A small class-conditioned image flow-matching model, trained from scratch.
Data: 42238 training examples, 35.5 epochs.
Rows from block 7 of a small class-conditioned image flow-matching model, named by matrix and row number. Rows with one number within an expert belong to one neuron, the router's apart. Each number is 128 + 32 x the weight over its row's rms, rounded and kept within 0 to 255. All counts start at 0.
Before each expert's rows are labels from the 100 images, of 14976 (inputs lightly noised), where the router gives the expert most weight on average: "responds to" is what is common among them. Only what is clearly more common there than usual is listed. The data: capsule endoscopy frames (Kvasir-Capsule). In brackets: how many of the 100, against the usual share in percent.
# router: router (model.blocks.7.mlp.router.weight, 4x192, trained with AdamW), inputs 128-191
# up: expert up (model.blocks.7.mlp.up, 4x192x192), inputs 128-191
# down: expert down (model.blocks.7.mlp.down, 4x192x192, transposed), outputs 128-191

# expert 0
responds to: finding: ileocecal valve (54 vs 8.8)
router.0 [153 154 126 200 121 112 129 129 114 116 161 157 126 171 138 108 114 145 138 118 148  90 183 147 138 112 149 194 136  98 115 104 107  71 105 106 123 145 151 172 139 121 152 106 147 106 137 141  79 104 140  94 173 188 122 171 148 112  95 113 121  87 156 175]
up.0 [147 141 180  87 125  78 165 107 155 183  79  98 124 154 130 140 132 174 132 104 148 128 134 103 173 125 104 103 160 132 103 124 136 164 117 149 143 131 152 116 148  75 133 125 128 148 127 133 124 157 133 232 140 147 137 154 182  96 146 123 148 118 155  81]
down.0 [156 158 119 117 101 113 179 153 106 124  95 153  82 158 115 108 141 158 119 129 122 102 119 114 149 125 172 104 121 167 146 119 127 150  91  83 109 117 172 117  83 128 152 118 120 118 191 130 121  80  76 117 147 142 204 173  68 136 165  96 116 104 134 152]
up.1 [ 96 148 130 154 152 152 102 197 147  76 128 132 110 139 118 158 118  78 161  99 139 157 115  83 139 143  96 141 103 144  79  80 121 140 173 146 131 175 110 164 139 135 189 127 116 103  80 134 128 151 145 122  98 117 159 138 108 127  88 100 141 153 118 100]
down.1 [113 108 107  88 140 129 123 119  99 103 153 124 106 115  99 189 169 115 110 122 127 126  98  96 132 147  83  70  81 157 158 133 129 155 165  87 159 119 139 104 103 149 129 143  98 174 114 116 159  88 175 103 166 130 123 187  99 105 124 178 109 139 220  88]
up.2 [114 158  96  80 159 178 133  92 187 156 149 108 121 177 124 174 147 113  99 209  89 185 129 105  78 131  85  71 169 173 184 148 130  88 139 131 165 172 103  60 157 129 116 152  67 113 162 144 168 168 127 160 140 138 104  93 103  87 109 117 122  98  98 234]
down.2 [100  61 148 197 128 126 123 167 113  90 123 116 153  88 144 105  98 130  82 109 189 184  66  88 207 146 156 149 123  89  77 124 177 153  99 184  96 141  68 129 156 108 145  91 134  62 126  98 120 152 127 140  97 145 110 147 169 161 154 155 156 174  97 134]
up.3 [108 104 135 186 168 176 114 127 117 182  86 128 104 134 106 147 153 112 112 110 194 150 207 121  75 188 145 144 131 131 146 147 146 141 121  91 111 152 145 151 129 153 159  65  88 121 141 166 116  77 146 153 131 117 136 100 156 108  97  79 132 134  99 200]
down.3 [ 84 146  97 162 131 103  99 142 125 140 183 104 127  74 151 145 126 170 113 136 125 147 137  75 151  72 142 132 140 138 143 127 123 117  67 115 160 139 153 126 147 123 112 125 183 138 123 125 142 182 152 115 106 125 168 136  71 101 137 139 139 151  92 103]
up.4 [199 171 158 129 129 154 139 152  87 137  83 173 104  98 137 138  88 157 106 112 191 156 101 156 116 237  89 148 154 143 108  46 167 159 114 128 142 196  94 128 110 107 136 126 144 162 198 151 104 130 127 138 136 156  84 139 136  97 124 133  88 134  93  34]
down.4 [113 103  92 105 136 113  84 103 164  99  89  96  89 108 100  80  92 111 115 108 153 112 166 113 109  87 105 115 126 176 102 139 188 150 139 153 135  89 184 176 101 171  72 119  73 105 113 131 190 135 120  97 167 125 143 116  66 130 117 151 165 125 203 148]
up.5 [112 198  83 134  85 150 129 144 176 121  92  96  98 130  83 170 214  64 140 106 183 144 152 123  89  76 136 129  86 174  45 149 175 150 116 147 129 125  57 100 151 137 100 136 164 185 160 136 102 122 103 175  69 160 124 183  98 105 139 123 119 137 164 153]
down.5 [166 149 142 125 174 131 195 159  81 181 147 118 136 123 146  76 136 165 167 159 156 143  95  66 134 156  96 138 147 162 149  88 127 150 153 131 124 108  98 133  93 132 168 157 141  87 152 127 149 108 131 114 155 174 117 154  54 158 131 121 156 152 177 125]
up.6 [117  98 183 117 162 127 138 137 117 162 228  84 135 119 168 107 105 135 124 138 138 120  82 104 179 162 156 101 134  98 104 146  98  55 118 118 177 167 146  92 149 156  67 136 119 159  82 103 129 161 111 105 138 109  88 159 103  56 156 122  87 141 127 134]
down.6 [137 122 171  97 148  89 104 135 118 177 120 133 186 114  63 135 139 103 137 157 182 120 155 164  94 175 134 147  67 160 159 135  98  78 134 154  61 137 150 104  93  89  64  92 118 113 211 114  99 186 102 163 137 126 148 117 198 172 133 114 152 139 170 154]
up.7 [152 117 160 112 129 156 113 180 115  91 157 148 150  76 176 126 176 185 105  93  96  88 130 117 163 108 232 129 154 154 201  75 106 123 108 196 125 108 122 118  76  95 104 141 107  98 132 112  92 147 140 182 142 111  95 139 142 140 140 157  95 143 159 135]
down.7 [120 103 156 134 142 159 153 147 138  81 109 141 160 162 196 117 156 138  87 110 138 143 128 106 129 125 140 132 160 140 163 153  88  59  83 172 159 115 171 135  95 165  87 175 145 138 145 141  75 123 175 101 131  86 154  84 139 185  80 161 125 117 153 176]
up.8 [136 109 131 102 106  97  64 122 137 124 156 124 140 173 142 161 171 152 125 145 137 145 152 107 142 165  74 162 115  70 105 134 173 140 131 118 106 106 142 188 173  76  72 114 209  92 123 221 111 102 143 139 128 156 141 182 127 154  83 127 106 155 172 140]
down.8 [103  95 145 136  73 175 141  98 213  64 142 157 105  69 165  95 119 108 173  61 123 149 100 106 126 112 195 107 123 178 155 114 134  70 118 104  83 184  99 102 118 146 139 101  85 113 126  65 153  97 134 137 116 113 151  77 162 152 128 116 121 116  96 140]
up.9 [172 125 103 118 105  72  64 127  94 127 137 165 119 155 118 104 129 122 113 106  60 179 153 158 195 133  95 127 108 129 107 121 126  80 103  62 135 116  99 118 118  93 123 149  70 178 117 140 102 204 102 174 119 141 141  93 117  50 149 145 159 161 144 164]
down.9 [154  99 126 129 138 109  95 147 159 146 120 162 181  91 138  96 129  86 142 148 155 104 134  69 160 104  70 154 143 138 206  93 138 163  90 110 140 104 112 194 170 153 124 100 150 171 187 146 184 124  92 158 133 149 147 143  96 137  82 156 124  90 152 122]
up.10 [109 139 178 104 148  84 136  79 121 142 170 124 128 148 124 135 110 122 202  85 146 101 129 164 166 139 122 111 176 192 115  77 193 122 169  98 109 173 124  78 124 186 112 158 148 110 157  92 157 162  73 133  91  65 169  82 202  76 147 113 154 136 140 144]
down.10 [129 110 121  99 140 112 124 113 158 145 106  48 128 121  82  92 137 172 136 128  91 178  88 149 133 149  81  59  55 123 112 171 145 116  85  99 102 157 152 128 147 112 113 125  79 115 146 193 201 114 118 109 145 150  92 124  98  54 161 109 132 142 119 154]
up.11 [ 62 171 116 166  78 103 100 130 117 126 170 207 187 156 142 137 164 125 162 185 102 144 123 121 131 159 109 140  94  67  79  91 164 174 113 183 140 117 111 130 112 114 169 121 111 127 133 128 208 176 148 112  89 144 166 103  62 170 111 131  43 159 128 157]
down.11 [147 135 149 105 148 108 145 157 113 123 104 135  81  37 112 104 167  83 135 131 160 151 140 136  83  91 154 117 126 172 140 202 126  90 123 191 176 117 124 124 150  85 163  75 132 159  97 139 135  98 108 135 135 172 127 101 187  84  81 151 170 180 180 132]
up.12 [131 121 113 142 146 167 115 109 144 136 146  77 108 131 174  93  55 130  93 128  65 153  41 119 105 166 116 133 103  98 106 141 132 149 106 123 109 111 118 113  97 127 193 173 132 116 173  71 171 110 137  98 104 101  98 115 112 113 173 214 169 146 105  98]
down.12 [ 84 185 102 151 130 153 145 134  86 189  97 141  94 199 117 127 116 106 152 165  47 146 107 147  96  37 139 161 155 152 140 166 161 102 156 113  95 121  64  96 129 126  91 143 136 109  87  77 172 147 126 119 119 139 101 137 104 164 205  82  97 126 166 112]
up.13 [182 160 130 136 190 168 111 151 151  97  88 178 117 112 139 130 106 138 140 118 114 142 178 152  94 137 164 169  77 117 111 101 114 148 119 129  76 157 122  56 146 114 106 170 102  51 143 104 153  73 104  93 103 163 126 139 124 111 192 130 118  76 110 170]
down.13 [181 128  91 160 110 176 126 125 184 126 141 137 123  51 155  75 122 183 127 122 105  97 158  64 101 154 144 153  63  60  99 134 145  76 128 167 143 124 108  97 165 133 139 145 112  76  74  94 157 159 143 172 124 138 109 100 174 148 175 167 101 102 109 140]
up.14 [150  79 115 141 139  99 135 171 110 148 113 138 128 107 140  92  88 145 100 156 144 104 192 146 107 154 168 129 130  65 138 186 136 153 127 120 125 126 162 158 153 147 145 124 118 104 151  89 180 138  76 130  84 100 133 104  69 111  73 133 134 147  74 175]
down.14 [151 120 171 141 138 108 130  69 173  99 149 125 108 132 132 143 141 164 144  81 101  63 138  98 151 103 106 144 118 107  81  89 100  70 143 171 106 111 109 101 128 153 138 122 170 123  88 128  91  71 122  93 127 146  92 148 137 206 159 170 157 125 159 169]
up.15 [157 121 153  69 144 146 145 124 167 148 188 109 117  74  87  91 199 170 139 111 135 139  99 104 147 136 130 165 137 129 115  96 140 140 134 124  66 117 120 137 179 105  96 188 122 187 145 143  96 144 120  94 141 104 161 120  85 126 203 121 138 120 113 113]
down.15 [150 140 173 176 136 163 136 191 137  77 102 174 136  96 170  93 108 139 107 143 159 141 146 139 130  59 127 161 106 108 162 150  54 109 162 174 131 140 141 121  99  90 143  97 148 189 104 143  74 114 135 134 151 112 146  74  69 167 159 185 166 127 156 115]
up.16 [166  57 165 121 144  90 161 186  94  99 157 120 133 112 104 101 177 126 174 124 150 112  95 152 115 101 130 163  97 153 161 123 133 188 109 106 119 155 138  71 131 112  86  64  72 155 131 157 158  87  93 135  98 151 119 107 169 132 105 112 112 165 148 134]
down.16 [162 131 152 170 129 136  98 141 124 108 113 110 207 131 144  97 105 142 144  93  55 104 147 169 172 165  71 152 116 105 191 122 113 100 197 108 157 130 117 145 114 145 102 121 147 118 165 155  84 153 138 140 126 106 126 147 145 165 133  82 116 117 108 152]

# expert 2
responds to: finding: reduced mucosal view (27 vs 6.2)
router.2 [156 144 109 102 136 135  72  81 173 156 171  81 156 146 128 129  98 176  81 151  95 151 104  76 112 148  76 132 112 173 177 141  87  95 105  92 175 145 117 109 141 144 157 136 117  89 140 130 119 151 148 189 144 141  74 105 108  92  93 153 138 157 158 152]
up.0 [121 141 143 150 108 157 124 117 142 164 131  79  54  76 117 118  96 131 128  94  78 120 102 113 149 134 111 138  60 138 106  88 151 105 113 167 106 157 161  59 183 163 133  94 167 129 152  76 157 157 150 131 122  79  84 106 121 194 157 148 164 121  79 142]
down.0 [ 96 152 101 128  94 109 124  23 151 168  71 155 159 133 169 135 138 103  69 110 132  95 174 157 129 168  78 134 142 188 138 140  74 125 106  87 132  94 159 162 144  85 172 100 157 126 144 109  79 140 143 156 126  97 161  99 135 123 153  82  86 147 146 116]
up.1 [169 142 151 121  90 118 116  78 134 165  93 126 139 128 165 147 116 153 111 154 147 109 119 151 146 168 160 116  90 103 121  85 118  79 119 102 141 117 131  96 153 115 130 102 174 133 223 102 140  96 135 192  94 141  62 134 145 185 128 126  97 162 109 160]
down.1 [115 116 120 129 137 138 119 174 117 127  88 182 117 107  91 126 136 124 151 169 159 107 170 144 150 231 184 199  88 131  73  98 111  72 198 102 130  81 122 153 120 115  75 129 137 154 111 175 141 120 162 148 104 134  87 192 107 122 137 122  99 103 118  94]
up.2 [130 136 178 110 154 127 134 125 154 118 175 104 130 134 122 158  83 146 153 175 166 118 129  75 111 158 146 174 132 157  99 125  56 124 198  90 121 101 135 154  97 131 105 201 104 148 121 111 172 115 130 104 146 153 104 172 109 102  88 148 165 138 128 118]
down.2 [137 128 119 148  86  83 107  82 116 177 131 105 135 151 132 124 123  82 128 123  41 111 148 117 145 131 117  71 108  98 157 190 149 129  84 125 109 150 164  87 111  91 101  84 147 118 100 154 102 122 115 158 106 124 132 109 124 106 108  87 114 187 166  88]
up.3 [145 154 113  96 154 122  77 150 100 152 150 146 130 112 156 142 153 100 161 147 183 138 135 132 105 169  98  82 132  73 131 132 152 139 133 158 183 119 108 110  97  76  78 138  68  88 141 106 119 124 121 119 130 153 114 168 141 123  85 124  70 158 134 148]
down.3 [ 98 109 121 112 120 129 186 117 116 116  88  61 127 148 137  77 140 164 178 136 173 120 120 115  81 120 126  89 184 112  98 168  77 133 171  90 168 104 137 142 131 189 143  94 122 140 120 149  99 107  92 138 102 152 107 124 161 132 149 113 175 167 103 156]
up.4 [125 125 114 174 116 148 142 188  76 121 177 108 118 135  93  87 116 125  82  67 108 101 141 106 109 159 116 110  96 168  95 106 116 194 120  78  55 125 153 129 164 103  76 140 148  81 134 133 127 163 118 178 143 186  98 140  84  96  67 242 122 145 124 140]
down.4 [181 129  79 138 163 165 149 147  74 132  80 110 122 171  94 165 112 142 122 194 121 132 144 205 164 109 131 137 139  63 137  73 112 107  58 112 109  77 136  96 118 113 149 129 137 190 138 142  67 155 133  81 119 123 125 152  93 145 110 130 143 127 101 177]
up.5 [135 114 126  95 128  92 155 101 126 151  97 127  87 167  64 163 151 121 194 180  75 108 171 160 175 107 105 101 118 101 141 154 166 111 123 107  76 129 123 185  78 147 112 223 162 132 174  94 169 147 138 166 177 151 127  93 120 140  98 165 189 102 100 134]
down.5 [158 133 182 161  61 106 113 112 159 109 159  80 119  64 108 123 137 128  89  89 176 106  98  59 176 115 158 126 152 129 141 117 105 150 126 117  97 147 105 127 137 152 145 123 138 117 168 164 118 178 113 143 101 212 115 127 131 134 105 170 168 127 101 158]
up.6 [119 171  75 194  92  99  91 110 152 142 111  87 136 131 151 116 189 224 127 138 133 169  74 108 190 119  74 124 149 131  91 187 123 190 145 110 115  94  85 118 156 117 123 125 119 125 141  57 124 138 126  89 157 133 102  83  65 101 147 173 178 115 147 121]
down.6 [ 96 143 133 188 130 127 112 132  83 138 183 146  85 105  91 128 119 118 128 139 128 137 110 146 125 150  60 125 114 138 123  71 154 120 118 152  89 171 154 143  91  73  82 177 136 131  50 107 153 132 107 178 143 114 151 143 139  60  81 134 102 185 117 126]
up.7 [ 67 128 101 158 123 154 127  93 143 177 123  93 117 162  89  96 123 176 111 168 111 111 140 147 149 119 170  83 126 115 105 104  94 117 147 158  90 140 142  79 149 159  76 127 136  99 123 104  72 173 142 133 106 128  67  90 173  88  83 128 136 134 137 160]
down.7 [ 92 157 176 171 182 147 144 142 190 111  74 124 147 121  98 142 132 171 136  60  92 161 123 131  80 114 128 170 119 122  99 148 140  93 139 144 112 121 108 107 128  89  85 138 114 102 106 118 191  90 169 194 103  74 159 126  78 124 116 173 116 144 125 172]
up.8 [128 102 219  86  86 184 158 134 146 177 135 134 127 161 141 137 182  84  82  96 113 163 157 188 173 115 105  67 107 138  75 143 141 180 171 106 175 168  56  62  74  93 132  93 169 148 114 129 140 123  94 135 150 110  57 129 115 131 119 150 137 178  74 149]
down.8 [132 123 100 204 144 169  68 123 148 147 168 154 109 203 130 146 135 115 147 133 179 140 149 124  71 157 147 178  99 125 135 108 103 166 178 126 155 111 117 162 129 106 195 155 170 172 140 120  35 118  83 145 101 123 101 128  96  73 103 106 141 173 177 150]
up.9 [133  91 112 189 110 131 180 158  53 112 124 139 122 152 127 144 126 171  91 109 126  86 121 132 185  97 139 133 108 108 100 193 132  91  88 119 113 114 147 120 135 157 134 144 156 101 131 131 168 130 148 181  81 129 100  61  80 138 130 109  89  47 168 169]
down.9 [182 155 194 121 103 126 109 148 143 144 140  98  82 106 126 115 131 113 145 114 104 206 115 112 107 162 169 122 135  82 154  75 172  90 203 186 132 163 153 206  94  58  93 116 121 117 116 144 152 138 169 119 129 134 162 101 173 159 156 138 104 146 114 101]
up.10 [ 77 120 131 177 109  82  62 157 153 165 157 102 117 131 115  80 166 119 129 113 132 103 151  96 167 203  99 142 123  99 158 140 125 158 130 133 134 127 144  78 158 111 162  94  94 158 129 100 154 116 116 187 168 131 166 152  71 130 119 169 168 129 153 125]
down.10 [157 112 127  90 118  94 176 144  69  86 114  55 147 112 176 114 154 132 115  95 121  62 111 153 171 111 158 118 133 152  67 126 169 117 104 144 154 152  98 208 111 140 146 152 145 123 105 163  71 116 107  94  52 179 133 134 182 113 186 109 146  65 171 156]
up.11 [119  64 157 191 159 130 135 101 108 132 114 108  86  55 185 147 113 148 165 122 162  96  89 143 120 149 143 101 126 164 125  61 121 158 146  82 100 163 115  76 118 128 164 166 212  53 118 120 137  70 153 110 174 142 150 112 158 104 173  85 151  92 108 124]
down.11 [115 155 145  89 130 128 167  90 166 139 119  72 139 129 169 170 149  81 131 165 142 117 111  95 128 129 153 129  86 162  78 146 133 114 169 135 114  76 132 149 144 146 138  54 126 191  86  95 157 121 108  74 160 128 107 104  40 111 118 148 139 153 175 179]
up.12 [155 153  55 119  85  88 180  70  98 152 103  97 109  97 136 117 170 132 110 103 195 108 144  78 124 134 117 128 118 142  61 128 163  80  96 153 127 173 123  92 147 147  96 175 162  95 140 160 150 138  71 151 184 139 167 126 109 133 161 138  97  99 137 132]
down.12 [ 77 111 132 115 136 155  37  94 146 125 169 105 113 162 107 170  91  84 120 123 115 174 146 154 126  60 166 135 107 173 151  54 102 156 127 132 190 128 145 133 113 103 143  82 165 169 134 104 121 126 162 118 100 124  96 166  88  80 116 126  81 139 109 101]
up.13 [149  99 133 160 199 118 194 111 137 112 111  98  92 153  63 186 145 108 117 164 123 109 119 136 113 151 100 118 133 177 109 163 134 148 102 160 201 136 125 121 137  76  90 174 141 108 141 130 133 174 105 145 144 184 109 163  60 156 124 143 128  92 100 166]
down.13 [117 193 101 141 120 148 180 153 150 111 173 125 145  94 169 127  80 160 106 155 152 174  76 159 132  85 163  98  75 103  62 139 118  76 199 100 108 168 137 158 166 189 132 101  72 150 146 112 162 109  75 156 150 164 153  83 202 122 109 172 165 154 139 130]
up.14 [162 162  93 164 150 148 156 116 144 141 170 168 142 135 126 151 148  14 163 145 153 155 117  99 137 101  96 105 130  94 101 167  60 102  86 120 119 173 152 116 136 140  64 143 140  96 114  98  94 119 120 194 113 187 122 137 164 158 150 203  96 149  95 164]
down.14 [113 138 153 133  82 111 184 136 106 116 119 122 141 132 156 103  64 199 130  60 137 141 140 153 149  81  98 101 131 152 194  97 172 175 138 128 102  89  98 146 154 119 162 105 137 206 125 128 138 181 124 101 127 100  92 108  82 177 132 119 140 111 139  86]
up.15 [135 168 156 164 158 110 143  88 151 151 103  79  92  85 118 171 118 131 150 121 105 122 124 131 122 204  93 178 151 108 109 124 121 114 197 157 130 162 203 103 144 146 166 180 141  41  64 145  66 167 137 170 149 152  76 180 133 157 138 158 155 111 137 140]
down.15 [159  82 132 154  75 138 144 110 132  65 171 156 146  69 128  84 144 185 184 152 168  86 157 153 100 153 129 104 143  94 131  98 117  90 129 127 134 191 138 142 117 128 151 126  74 141 162 158 160 126 103  85  89  56 124  77 160 138 179 133 125  96 101  90]
up.16 [ 64 130  64 164 149 151  91  97 116 110 139  70 159 101 106  81 108 119 142 108 166 151 151  98 181 166  78 104  93  96 169 184 145 113 165 160 126 112 140 152 185 156 142 200 116  76 110  91 148 171 134 159 107 137 101 120 126 178 101  73 147  86 179 139]
down.16 [115 118 164  99 162 181 165 133 149 129 156 152 132 142 140 146 130 123  98 104 120  76 134 131 104  39 130 119  97 200 114 109  18 116 138 123 171 154 108 167  67 123  90 126 191 150 148 177 117 171  88 138 176  99 151 132 144  91  85 157  57 155 116  94]

# expert 3
responds to: finding: pylorus (42 vs 3.4)
router.3 [141 118 162 134 111  83 166 155 171  93 144 143 141 116 120  35 148 109  90 149 173 115 127 124 105 153 133 128 113 130  97 126  96  98 119 129 130 112 135 139 125 142 175  87 128 122 158 149 153 125 106 155  44 157 125 150  80 104 105 141 172 124 159  60]
up.0 [178 153 137 115 129 137 139 163 163 146 106  74  78 123 128 121  61 173 141 117 159 180 152 152 175 177 120 148 126 109 148 147 165 143 111 162 144 178 186 125 104 117 130 151 119  69 141 130 102 136 184 167 128 143 132 137  98 175  64 169 130 111 104  90]
down.0 [154 121 104 137 114 132 117 194 137 148 105 153 147 138 118  90 146  98 134 119 117 169 166 120  85 144 163 123 135 102 145 158  67 134  79 111 124  98  91 113 110 139  81  69 130 156  45 159 148  87 150 142 116  76 108 173 116  77 142 107  70 152 153  80]
up.1 [109 151 113  93 128 138  50 135 119 157 110 141 100  89 133 126 139 119 191 119 122 119  91  89 149 170 154 145  77  98  88 146  94  90 153 124 159 215 190 116  65 119 130 154 105 127 117  56 157 138 137 141 100 147 117 107 141 122 108 141 123  98 110  91]
down.1 [153  60  96  91 102 134 163 129 153 144 146 165 105 179 102 115  89 169  94 133 123  56 160 120 162 129 201  68  97 137 165 152 179 108  97 135 139 145 131 124 139 160 112 185 143 145 127  47 146 157 112  93 140 108 116 120 176  22  71 121 123 105  98 114]
up.2 [147 158 136  82  94 105 108  97 190 169 163  93 152 152 130 121 105 140 126 140  80 179 177  86 176 112  85 145 124  94 136 177 117  91 180 101 103 170 177 114 151 120 156 168 113 141 169  82 132 122 108 102 103 137 129 132 106 107 179 172  64 111 149 167]
down.2 [148 146 142  93 113 168 117  94 156 106 158 131 138 168 104 101 170 171 123 146  84 126 156 148  99 196 135  99 138 144  61 114 136 158 119 115 111 130 106 128 147 113 120  69 113  61  94  90 174  76  81 120 113 153 131 152 172 158  88 193 188 135 127 175]
up.3 [161 218 174  95  84 156 130 156  47 108 121 147 144 154 118  91 115 117 118 156 132 108 120 116 161 143 154 122  94 193 187 133 190 129 101  93  59 141 103 109 133 106 115  15 105 116 151 101  95  73 136 100  59  76 135  97 167 153 141 120 165 175 172 100]
down.3 [140 116 120 122 145 125 191 171 130 120 127 134  98 122 127 252  81  97 118 162 193 110 152 158 137  83 102 110  58 100 130 104 172  99 109 108 141 139 117 166 146 133 146 186 142 205 175 107 176  78 111 169 149  88 107 123 149 117 138 159 135 127  71 155]
up.4 [157 151 125 100  82 184 171 208 152 158 142  55 151 138  86 189 112 127 172 168 140 104 193 190  97  98 109 132 139 124 148 152  93 130 147 127  99 141 164 151 180 147 162 163 127 145 131 108  67  44  79 109 132 126  89 120 146 123 136 122 120 123 124 101]
down.4 [152 161 123 100 107 146 139 168 108 136 137 160 149 186  95 105 154  84 135 144 103 150 126 137  38 103  91  93 123 157 112 164  68 101  79 189 153 166 133 152  88  78 153 141 150 134 142  68 147  96 133 142 120 167 130 104 162 162 107 100 151 130  72 102]
up.5 [116 118 136 177 156 141 109 100 116 161 135  80  90 146 154 149 121 109 185 113 107  87 162 158  80  70 126 139 155  84 140  89 191 117 148 110 143 121 129 121 118 167 128  78 124 134 126 148 160 144 155 135 134 132 132 120 170 159 142  93  75  81 140 164]
down.5 [169 150 135 144 185 136 142 170 104 123 155 169 163 139 165 108 128 214  80 117 166 198 147 141 158 174 125 165  79 108 157 174 112  98 127 172 165 148 146 129 102 175  84 156 128  84  78  79  60 135 132 125 123 143 122 126  82 130 158  83 198 174 132 135]
up.6 [118 109 139 106 108 161 119 135  60 123 169 123 125 119  71  92 117 138 150 147 122 157  91 145 145 126 131 163 110  95  78 144 127 114 137 131 144  96 136 134 106 107 136 146  93 125 163 141 141 195  91 164 117 133 132 140 187 102 126  95  76 139 140   6]
down.6 [191 174 142 104 115 135 220 100 135 143 128 120 161 160 166 103  94 152 127 162 119  79 183 176 144 201 134 140 187 202 124 125 197  81  98 134 127 103 144 108 122 154  97 126 121 138 133  90  62 132  64 121 149  87 182 165  98 130 122 128  52  83 138 104]
up.7 [118 122  95 109  75 167  92 187 144 112 151 128 115 120  92  83 157 158 166 137 126 187 110 127 100 137 154 116 160 178  73  78 121 123  87 135 133 113 125 155  70 117 158 183 145 104 178 173 108 142 125  92 210 139 132 176 166 100 164 183 136  74  76  98]
down.7 [127 129 136 156 129  99 171  97 113 135  78 165 152 151 181 160  95 133  91 159 104 100 157 113 151 163  98 142 142 133  95 160 135 115 116 143 137 150 149 118 116 118 163 149 152 149 194 107 199 146 182 134  91 168  79  99 126 185 154  98  64  46  56  99]
up.8 [140 115 104 161 126 156  86 167 105 125  95 118 115 168 147 118  82 112 136 118 162  68 123 144 115 158 127 112 150 117 165  92 123  73 111 184 107 158 202 147 118 124 126 127 170 113 111 150 111 170 163 170 138  99  97  36 119 100 101 160 194 131 159 145]
down.8 [ 95 183 150 119 132 104 121 102 139  88 163 116  79 141 132 150 154 179 104 105 132 214 142  59 151  84 124 139 139 110 115 180 117 138 133  96 117 118 119  93 124 134  97  89 122 106 140  42 118  65 104 115 171 156 107 153 188  98  56  79 159 164  86 161]
up.9 [105 161 139 142  95 108 139 149 149 173 128 111 162  56 115  78 134 152 154 140 135 153  96 146 141 132  92 145 149 101  75 150 130 153 106 144 110 228  79 114 102 135 133 156 111 166 131 124  74 133 183 148 200 196 166 150 117 160 102 141 161  84  97 129]
down.9 [116 119 104 125 166 140 136  80  36 132 153 130 131 173 104 173 187 193 125  79 144 110  41  94 163  90 165 113 110 161 125 142 160 123 118 153 131 159  98 164 139 102 139 120 161  96 117 136 107 144 153  88  97  94 117 111  66 124 104 130 123 105 154 111]
up.10 [168 131 104 102 144 112 159 170 143 130 130 104 170 137 211 104  92 140 146 148 172 156 159 142 112 129  83  85 143 114 153 192 124  95  88 129  77  68 160 146 153 157 165 183 114 115 153 150 156 101 164 143 191 142 164 143  84 124 140 116 169 148 137 185]
down.10 [ 96 173 166 124 111  97 130 107 150  93  82 101 115 151 130  99 138  81 156 125  98 114 142 126 129 107 135  94 165 134 153  95 154 143 164 124 154 179 112  69 167 149 139 106 176 156 161 155  99  96 112 162 134 146 105 172 122 159 117  84 127  76 195 100]
up.11 [232 144 164 118 104 119 171 160 129  86 166 125 106  65 104  68 155 144  58 129 102 152 170 107 168 199 131 125 107 132 103 106 118 145 124 107  92  88 115  98  97 202 165  76 197 129 124  70 139 177 182  94 134 116 134 131 128 183  89 105 105 155  89 162]
down.11 [134 158 132 149 104 158 141 219  76  93 147 157 177 130 139 133  74 158 142 159 148 117 169  88  86 101 163 171 110 149 162 182  79 150 107 155 152 108 109  89 136 182 101 179 102 106 188 152 132 109  98 172 114 127 136 171  72 108 160 106 157 147 138 130]
up.12 [139 116 154 144  88 165 111  94 145 151 185 127 141 121 165 121 176 153  95  90 128  92 149 124 145 156 182 178 165  98 154 120 169 115  70 114  57 142 115 109 145 117  64 132 131  88 111 143 109 107 152 146 105 141 154 139 148 139 108  60 130 114 137 162]
down.12 [141  77 129 156  86 174  92 140 125 106 127 121 154 118 104 156 114 177 149 142  78 221 119 155  96 112 107 109 123 127 175 151 104 138 172 102 153 158 136 127  86 107 134 141 114 178 125  82 192 134  87 130 129 192 119 125 124 138 117 166 120 122  70 179]
up.13 [155 168 120 118  92 158 127 160 142 154 193 141 103  54 117 102 107 161 104  86 113 128 144 170 150 167  99 167 135  84 103 120  76 137 116  80 131  71 111 130 134  57 104  56 143  73 119  88 146 114 167 169 126  98 105 163 176 106  78 126 144 109 135 168]
down.13 [ 96 138 105 124 136 121 155  69 125 127 132 139 173 155 142 114 181 106 141 117 180 130 154 122 134  94 126 144 147 128 128  64 172 137 189 114 120  92 101 109 110  77 144  78 132 164 155  93  49 166 172 122  97  95 135 145  93  79 163 110 167 153 128  48]
up.14 [102 169 157 161  60 165 187 170 141 185 138 108 110 139 165 172 138 115 149 168 143  82  89 126 118 123 125 213  79 167 135  98  92 110 130 197  73 138  89 144 113  94 150 135  77 128 103  90 120 185 169 100 171 123 150 162 172 230 122 130 127 179 125 122]
down.14 [140 118 141 116 134 148 162 116 132 197 110  89 103 153 116  92 109 163 152 142 146 192 113 170 133  93 154  77  99 174 166 154 101 177 182 148 123 110 102  88 136 161 145 105 133 108 130 178 155 149 147  93 159 153 158 154 178 154 126 117  94 151  89 122]
up.15 [ 83 195 174 132 168 109 185 159 101 123 123 180 103 120 143 142 186 168 130 110 155 120 143 134  99 119  73 222 142 135 103 192  93 109 151 143 120 192 117 143 119 144 136 128 116  93 166 136 122  88 196  92 192 108  72 183 108 166  70 165 138 127 132 148]
down.15 [186 106  96 119 136 132 155 127 138  95 131 123 134 154 154 201  63  85 110 122 124 140 119 161 200 132 165 112 141 147 121 118 121 132 107 140 154 103 173  98  97 156 157 153  95 119 107 163 144 169 119  76 141 199 119 147 131 160 131  89  61 126 132 136]
up.16 [106 101 157 146 158  83 152 167 153 122 144  75 150 105 152 181 165  98 130 133 128  70 164 122 138  76 117 130 136 100  92 129 112 113 171 128 148 146 127 115 117 131 101 130 160 160 148 158 193 146 104 158  89 128 146  89 145 156 129  78 158 128 125 174]
down.16 [227 128  96  98 109 100 148 118 141 137  80 151 125 172 146  54  87  90 137 174 122 140  60 112 100 180 233 111 133  81  92  86 142 172 123 121 126  77 171 150 113  89 120 134 108  91 162 112 151 116 130 137 132  37  95 132 120 166 121 152 139 107 150  94]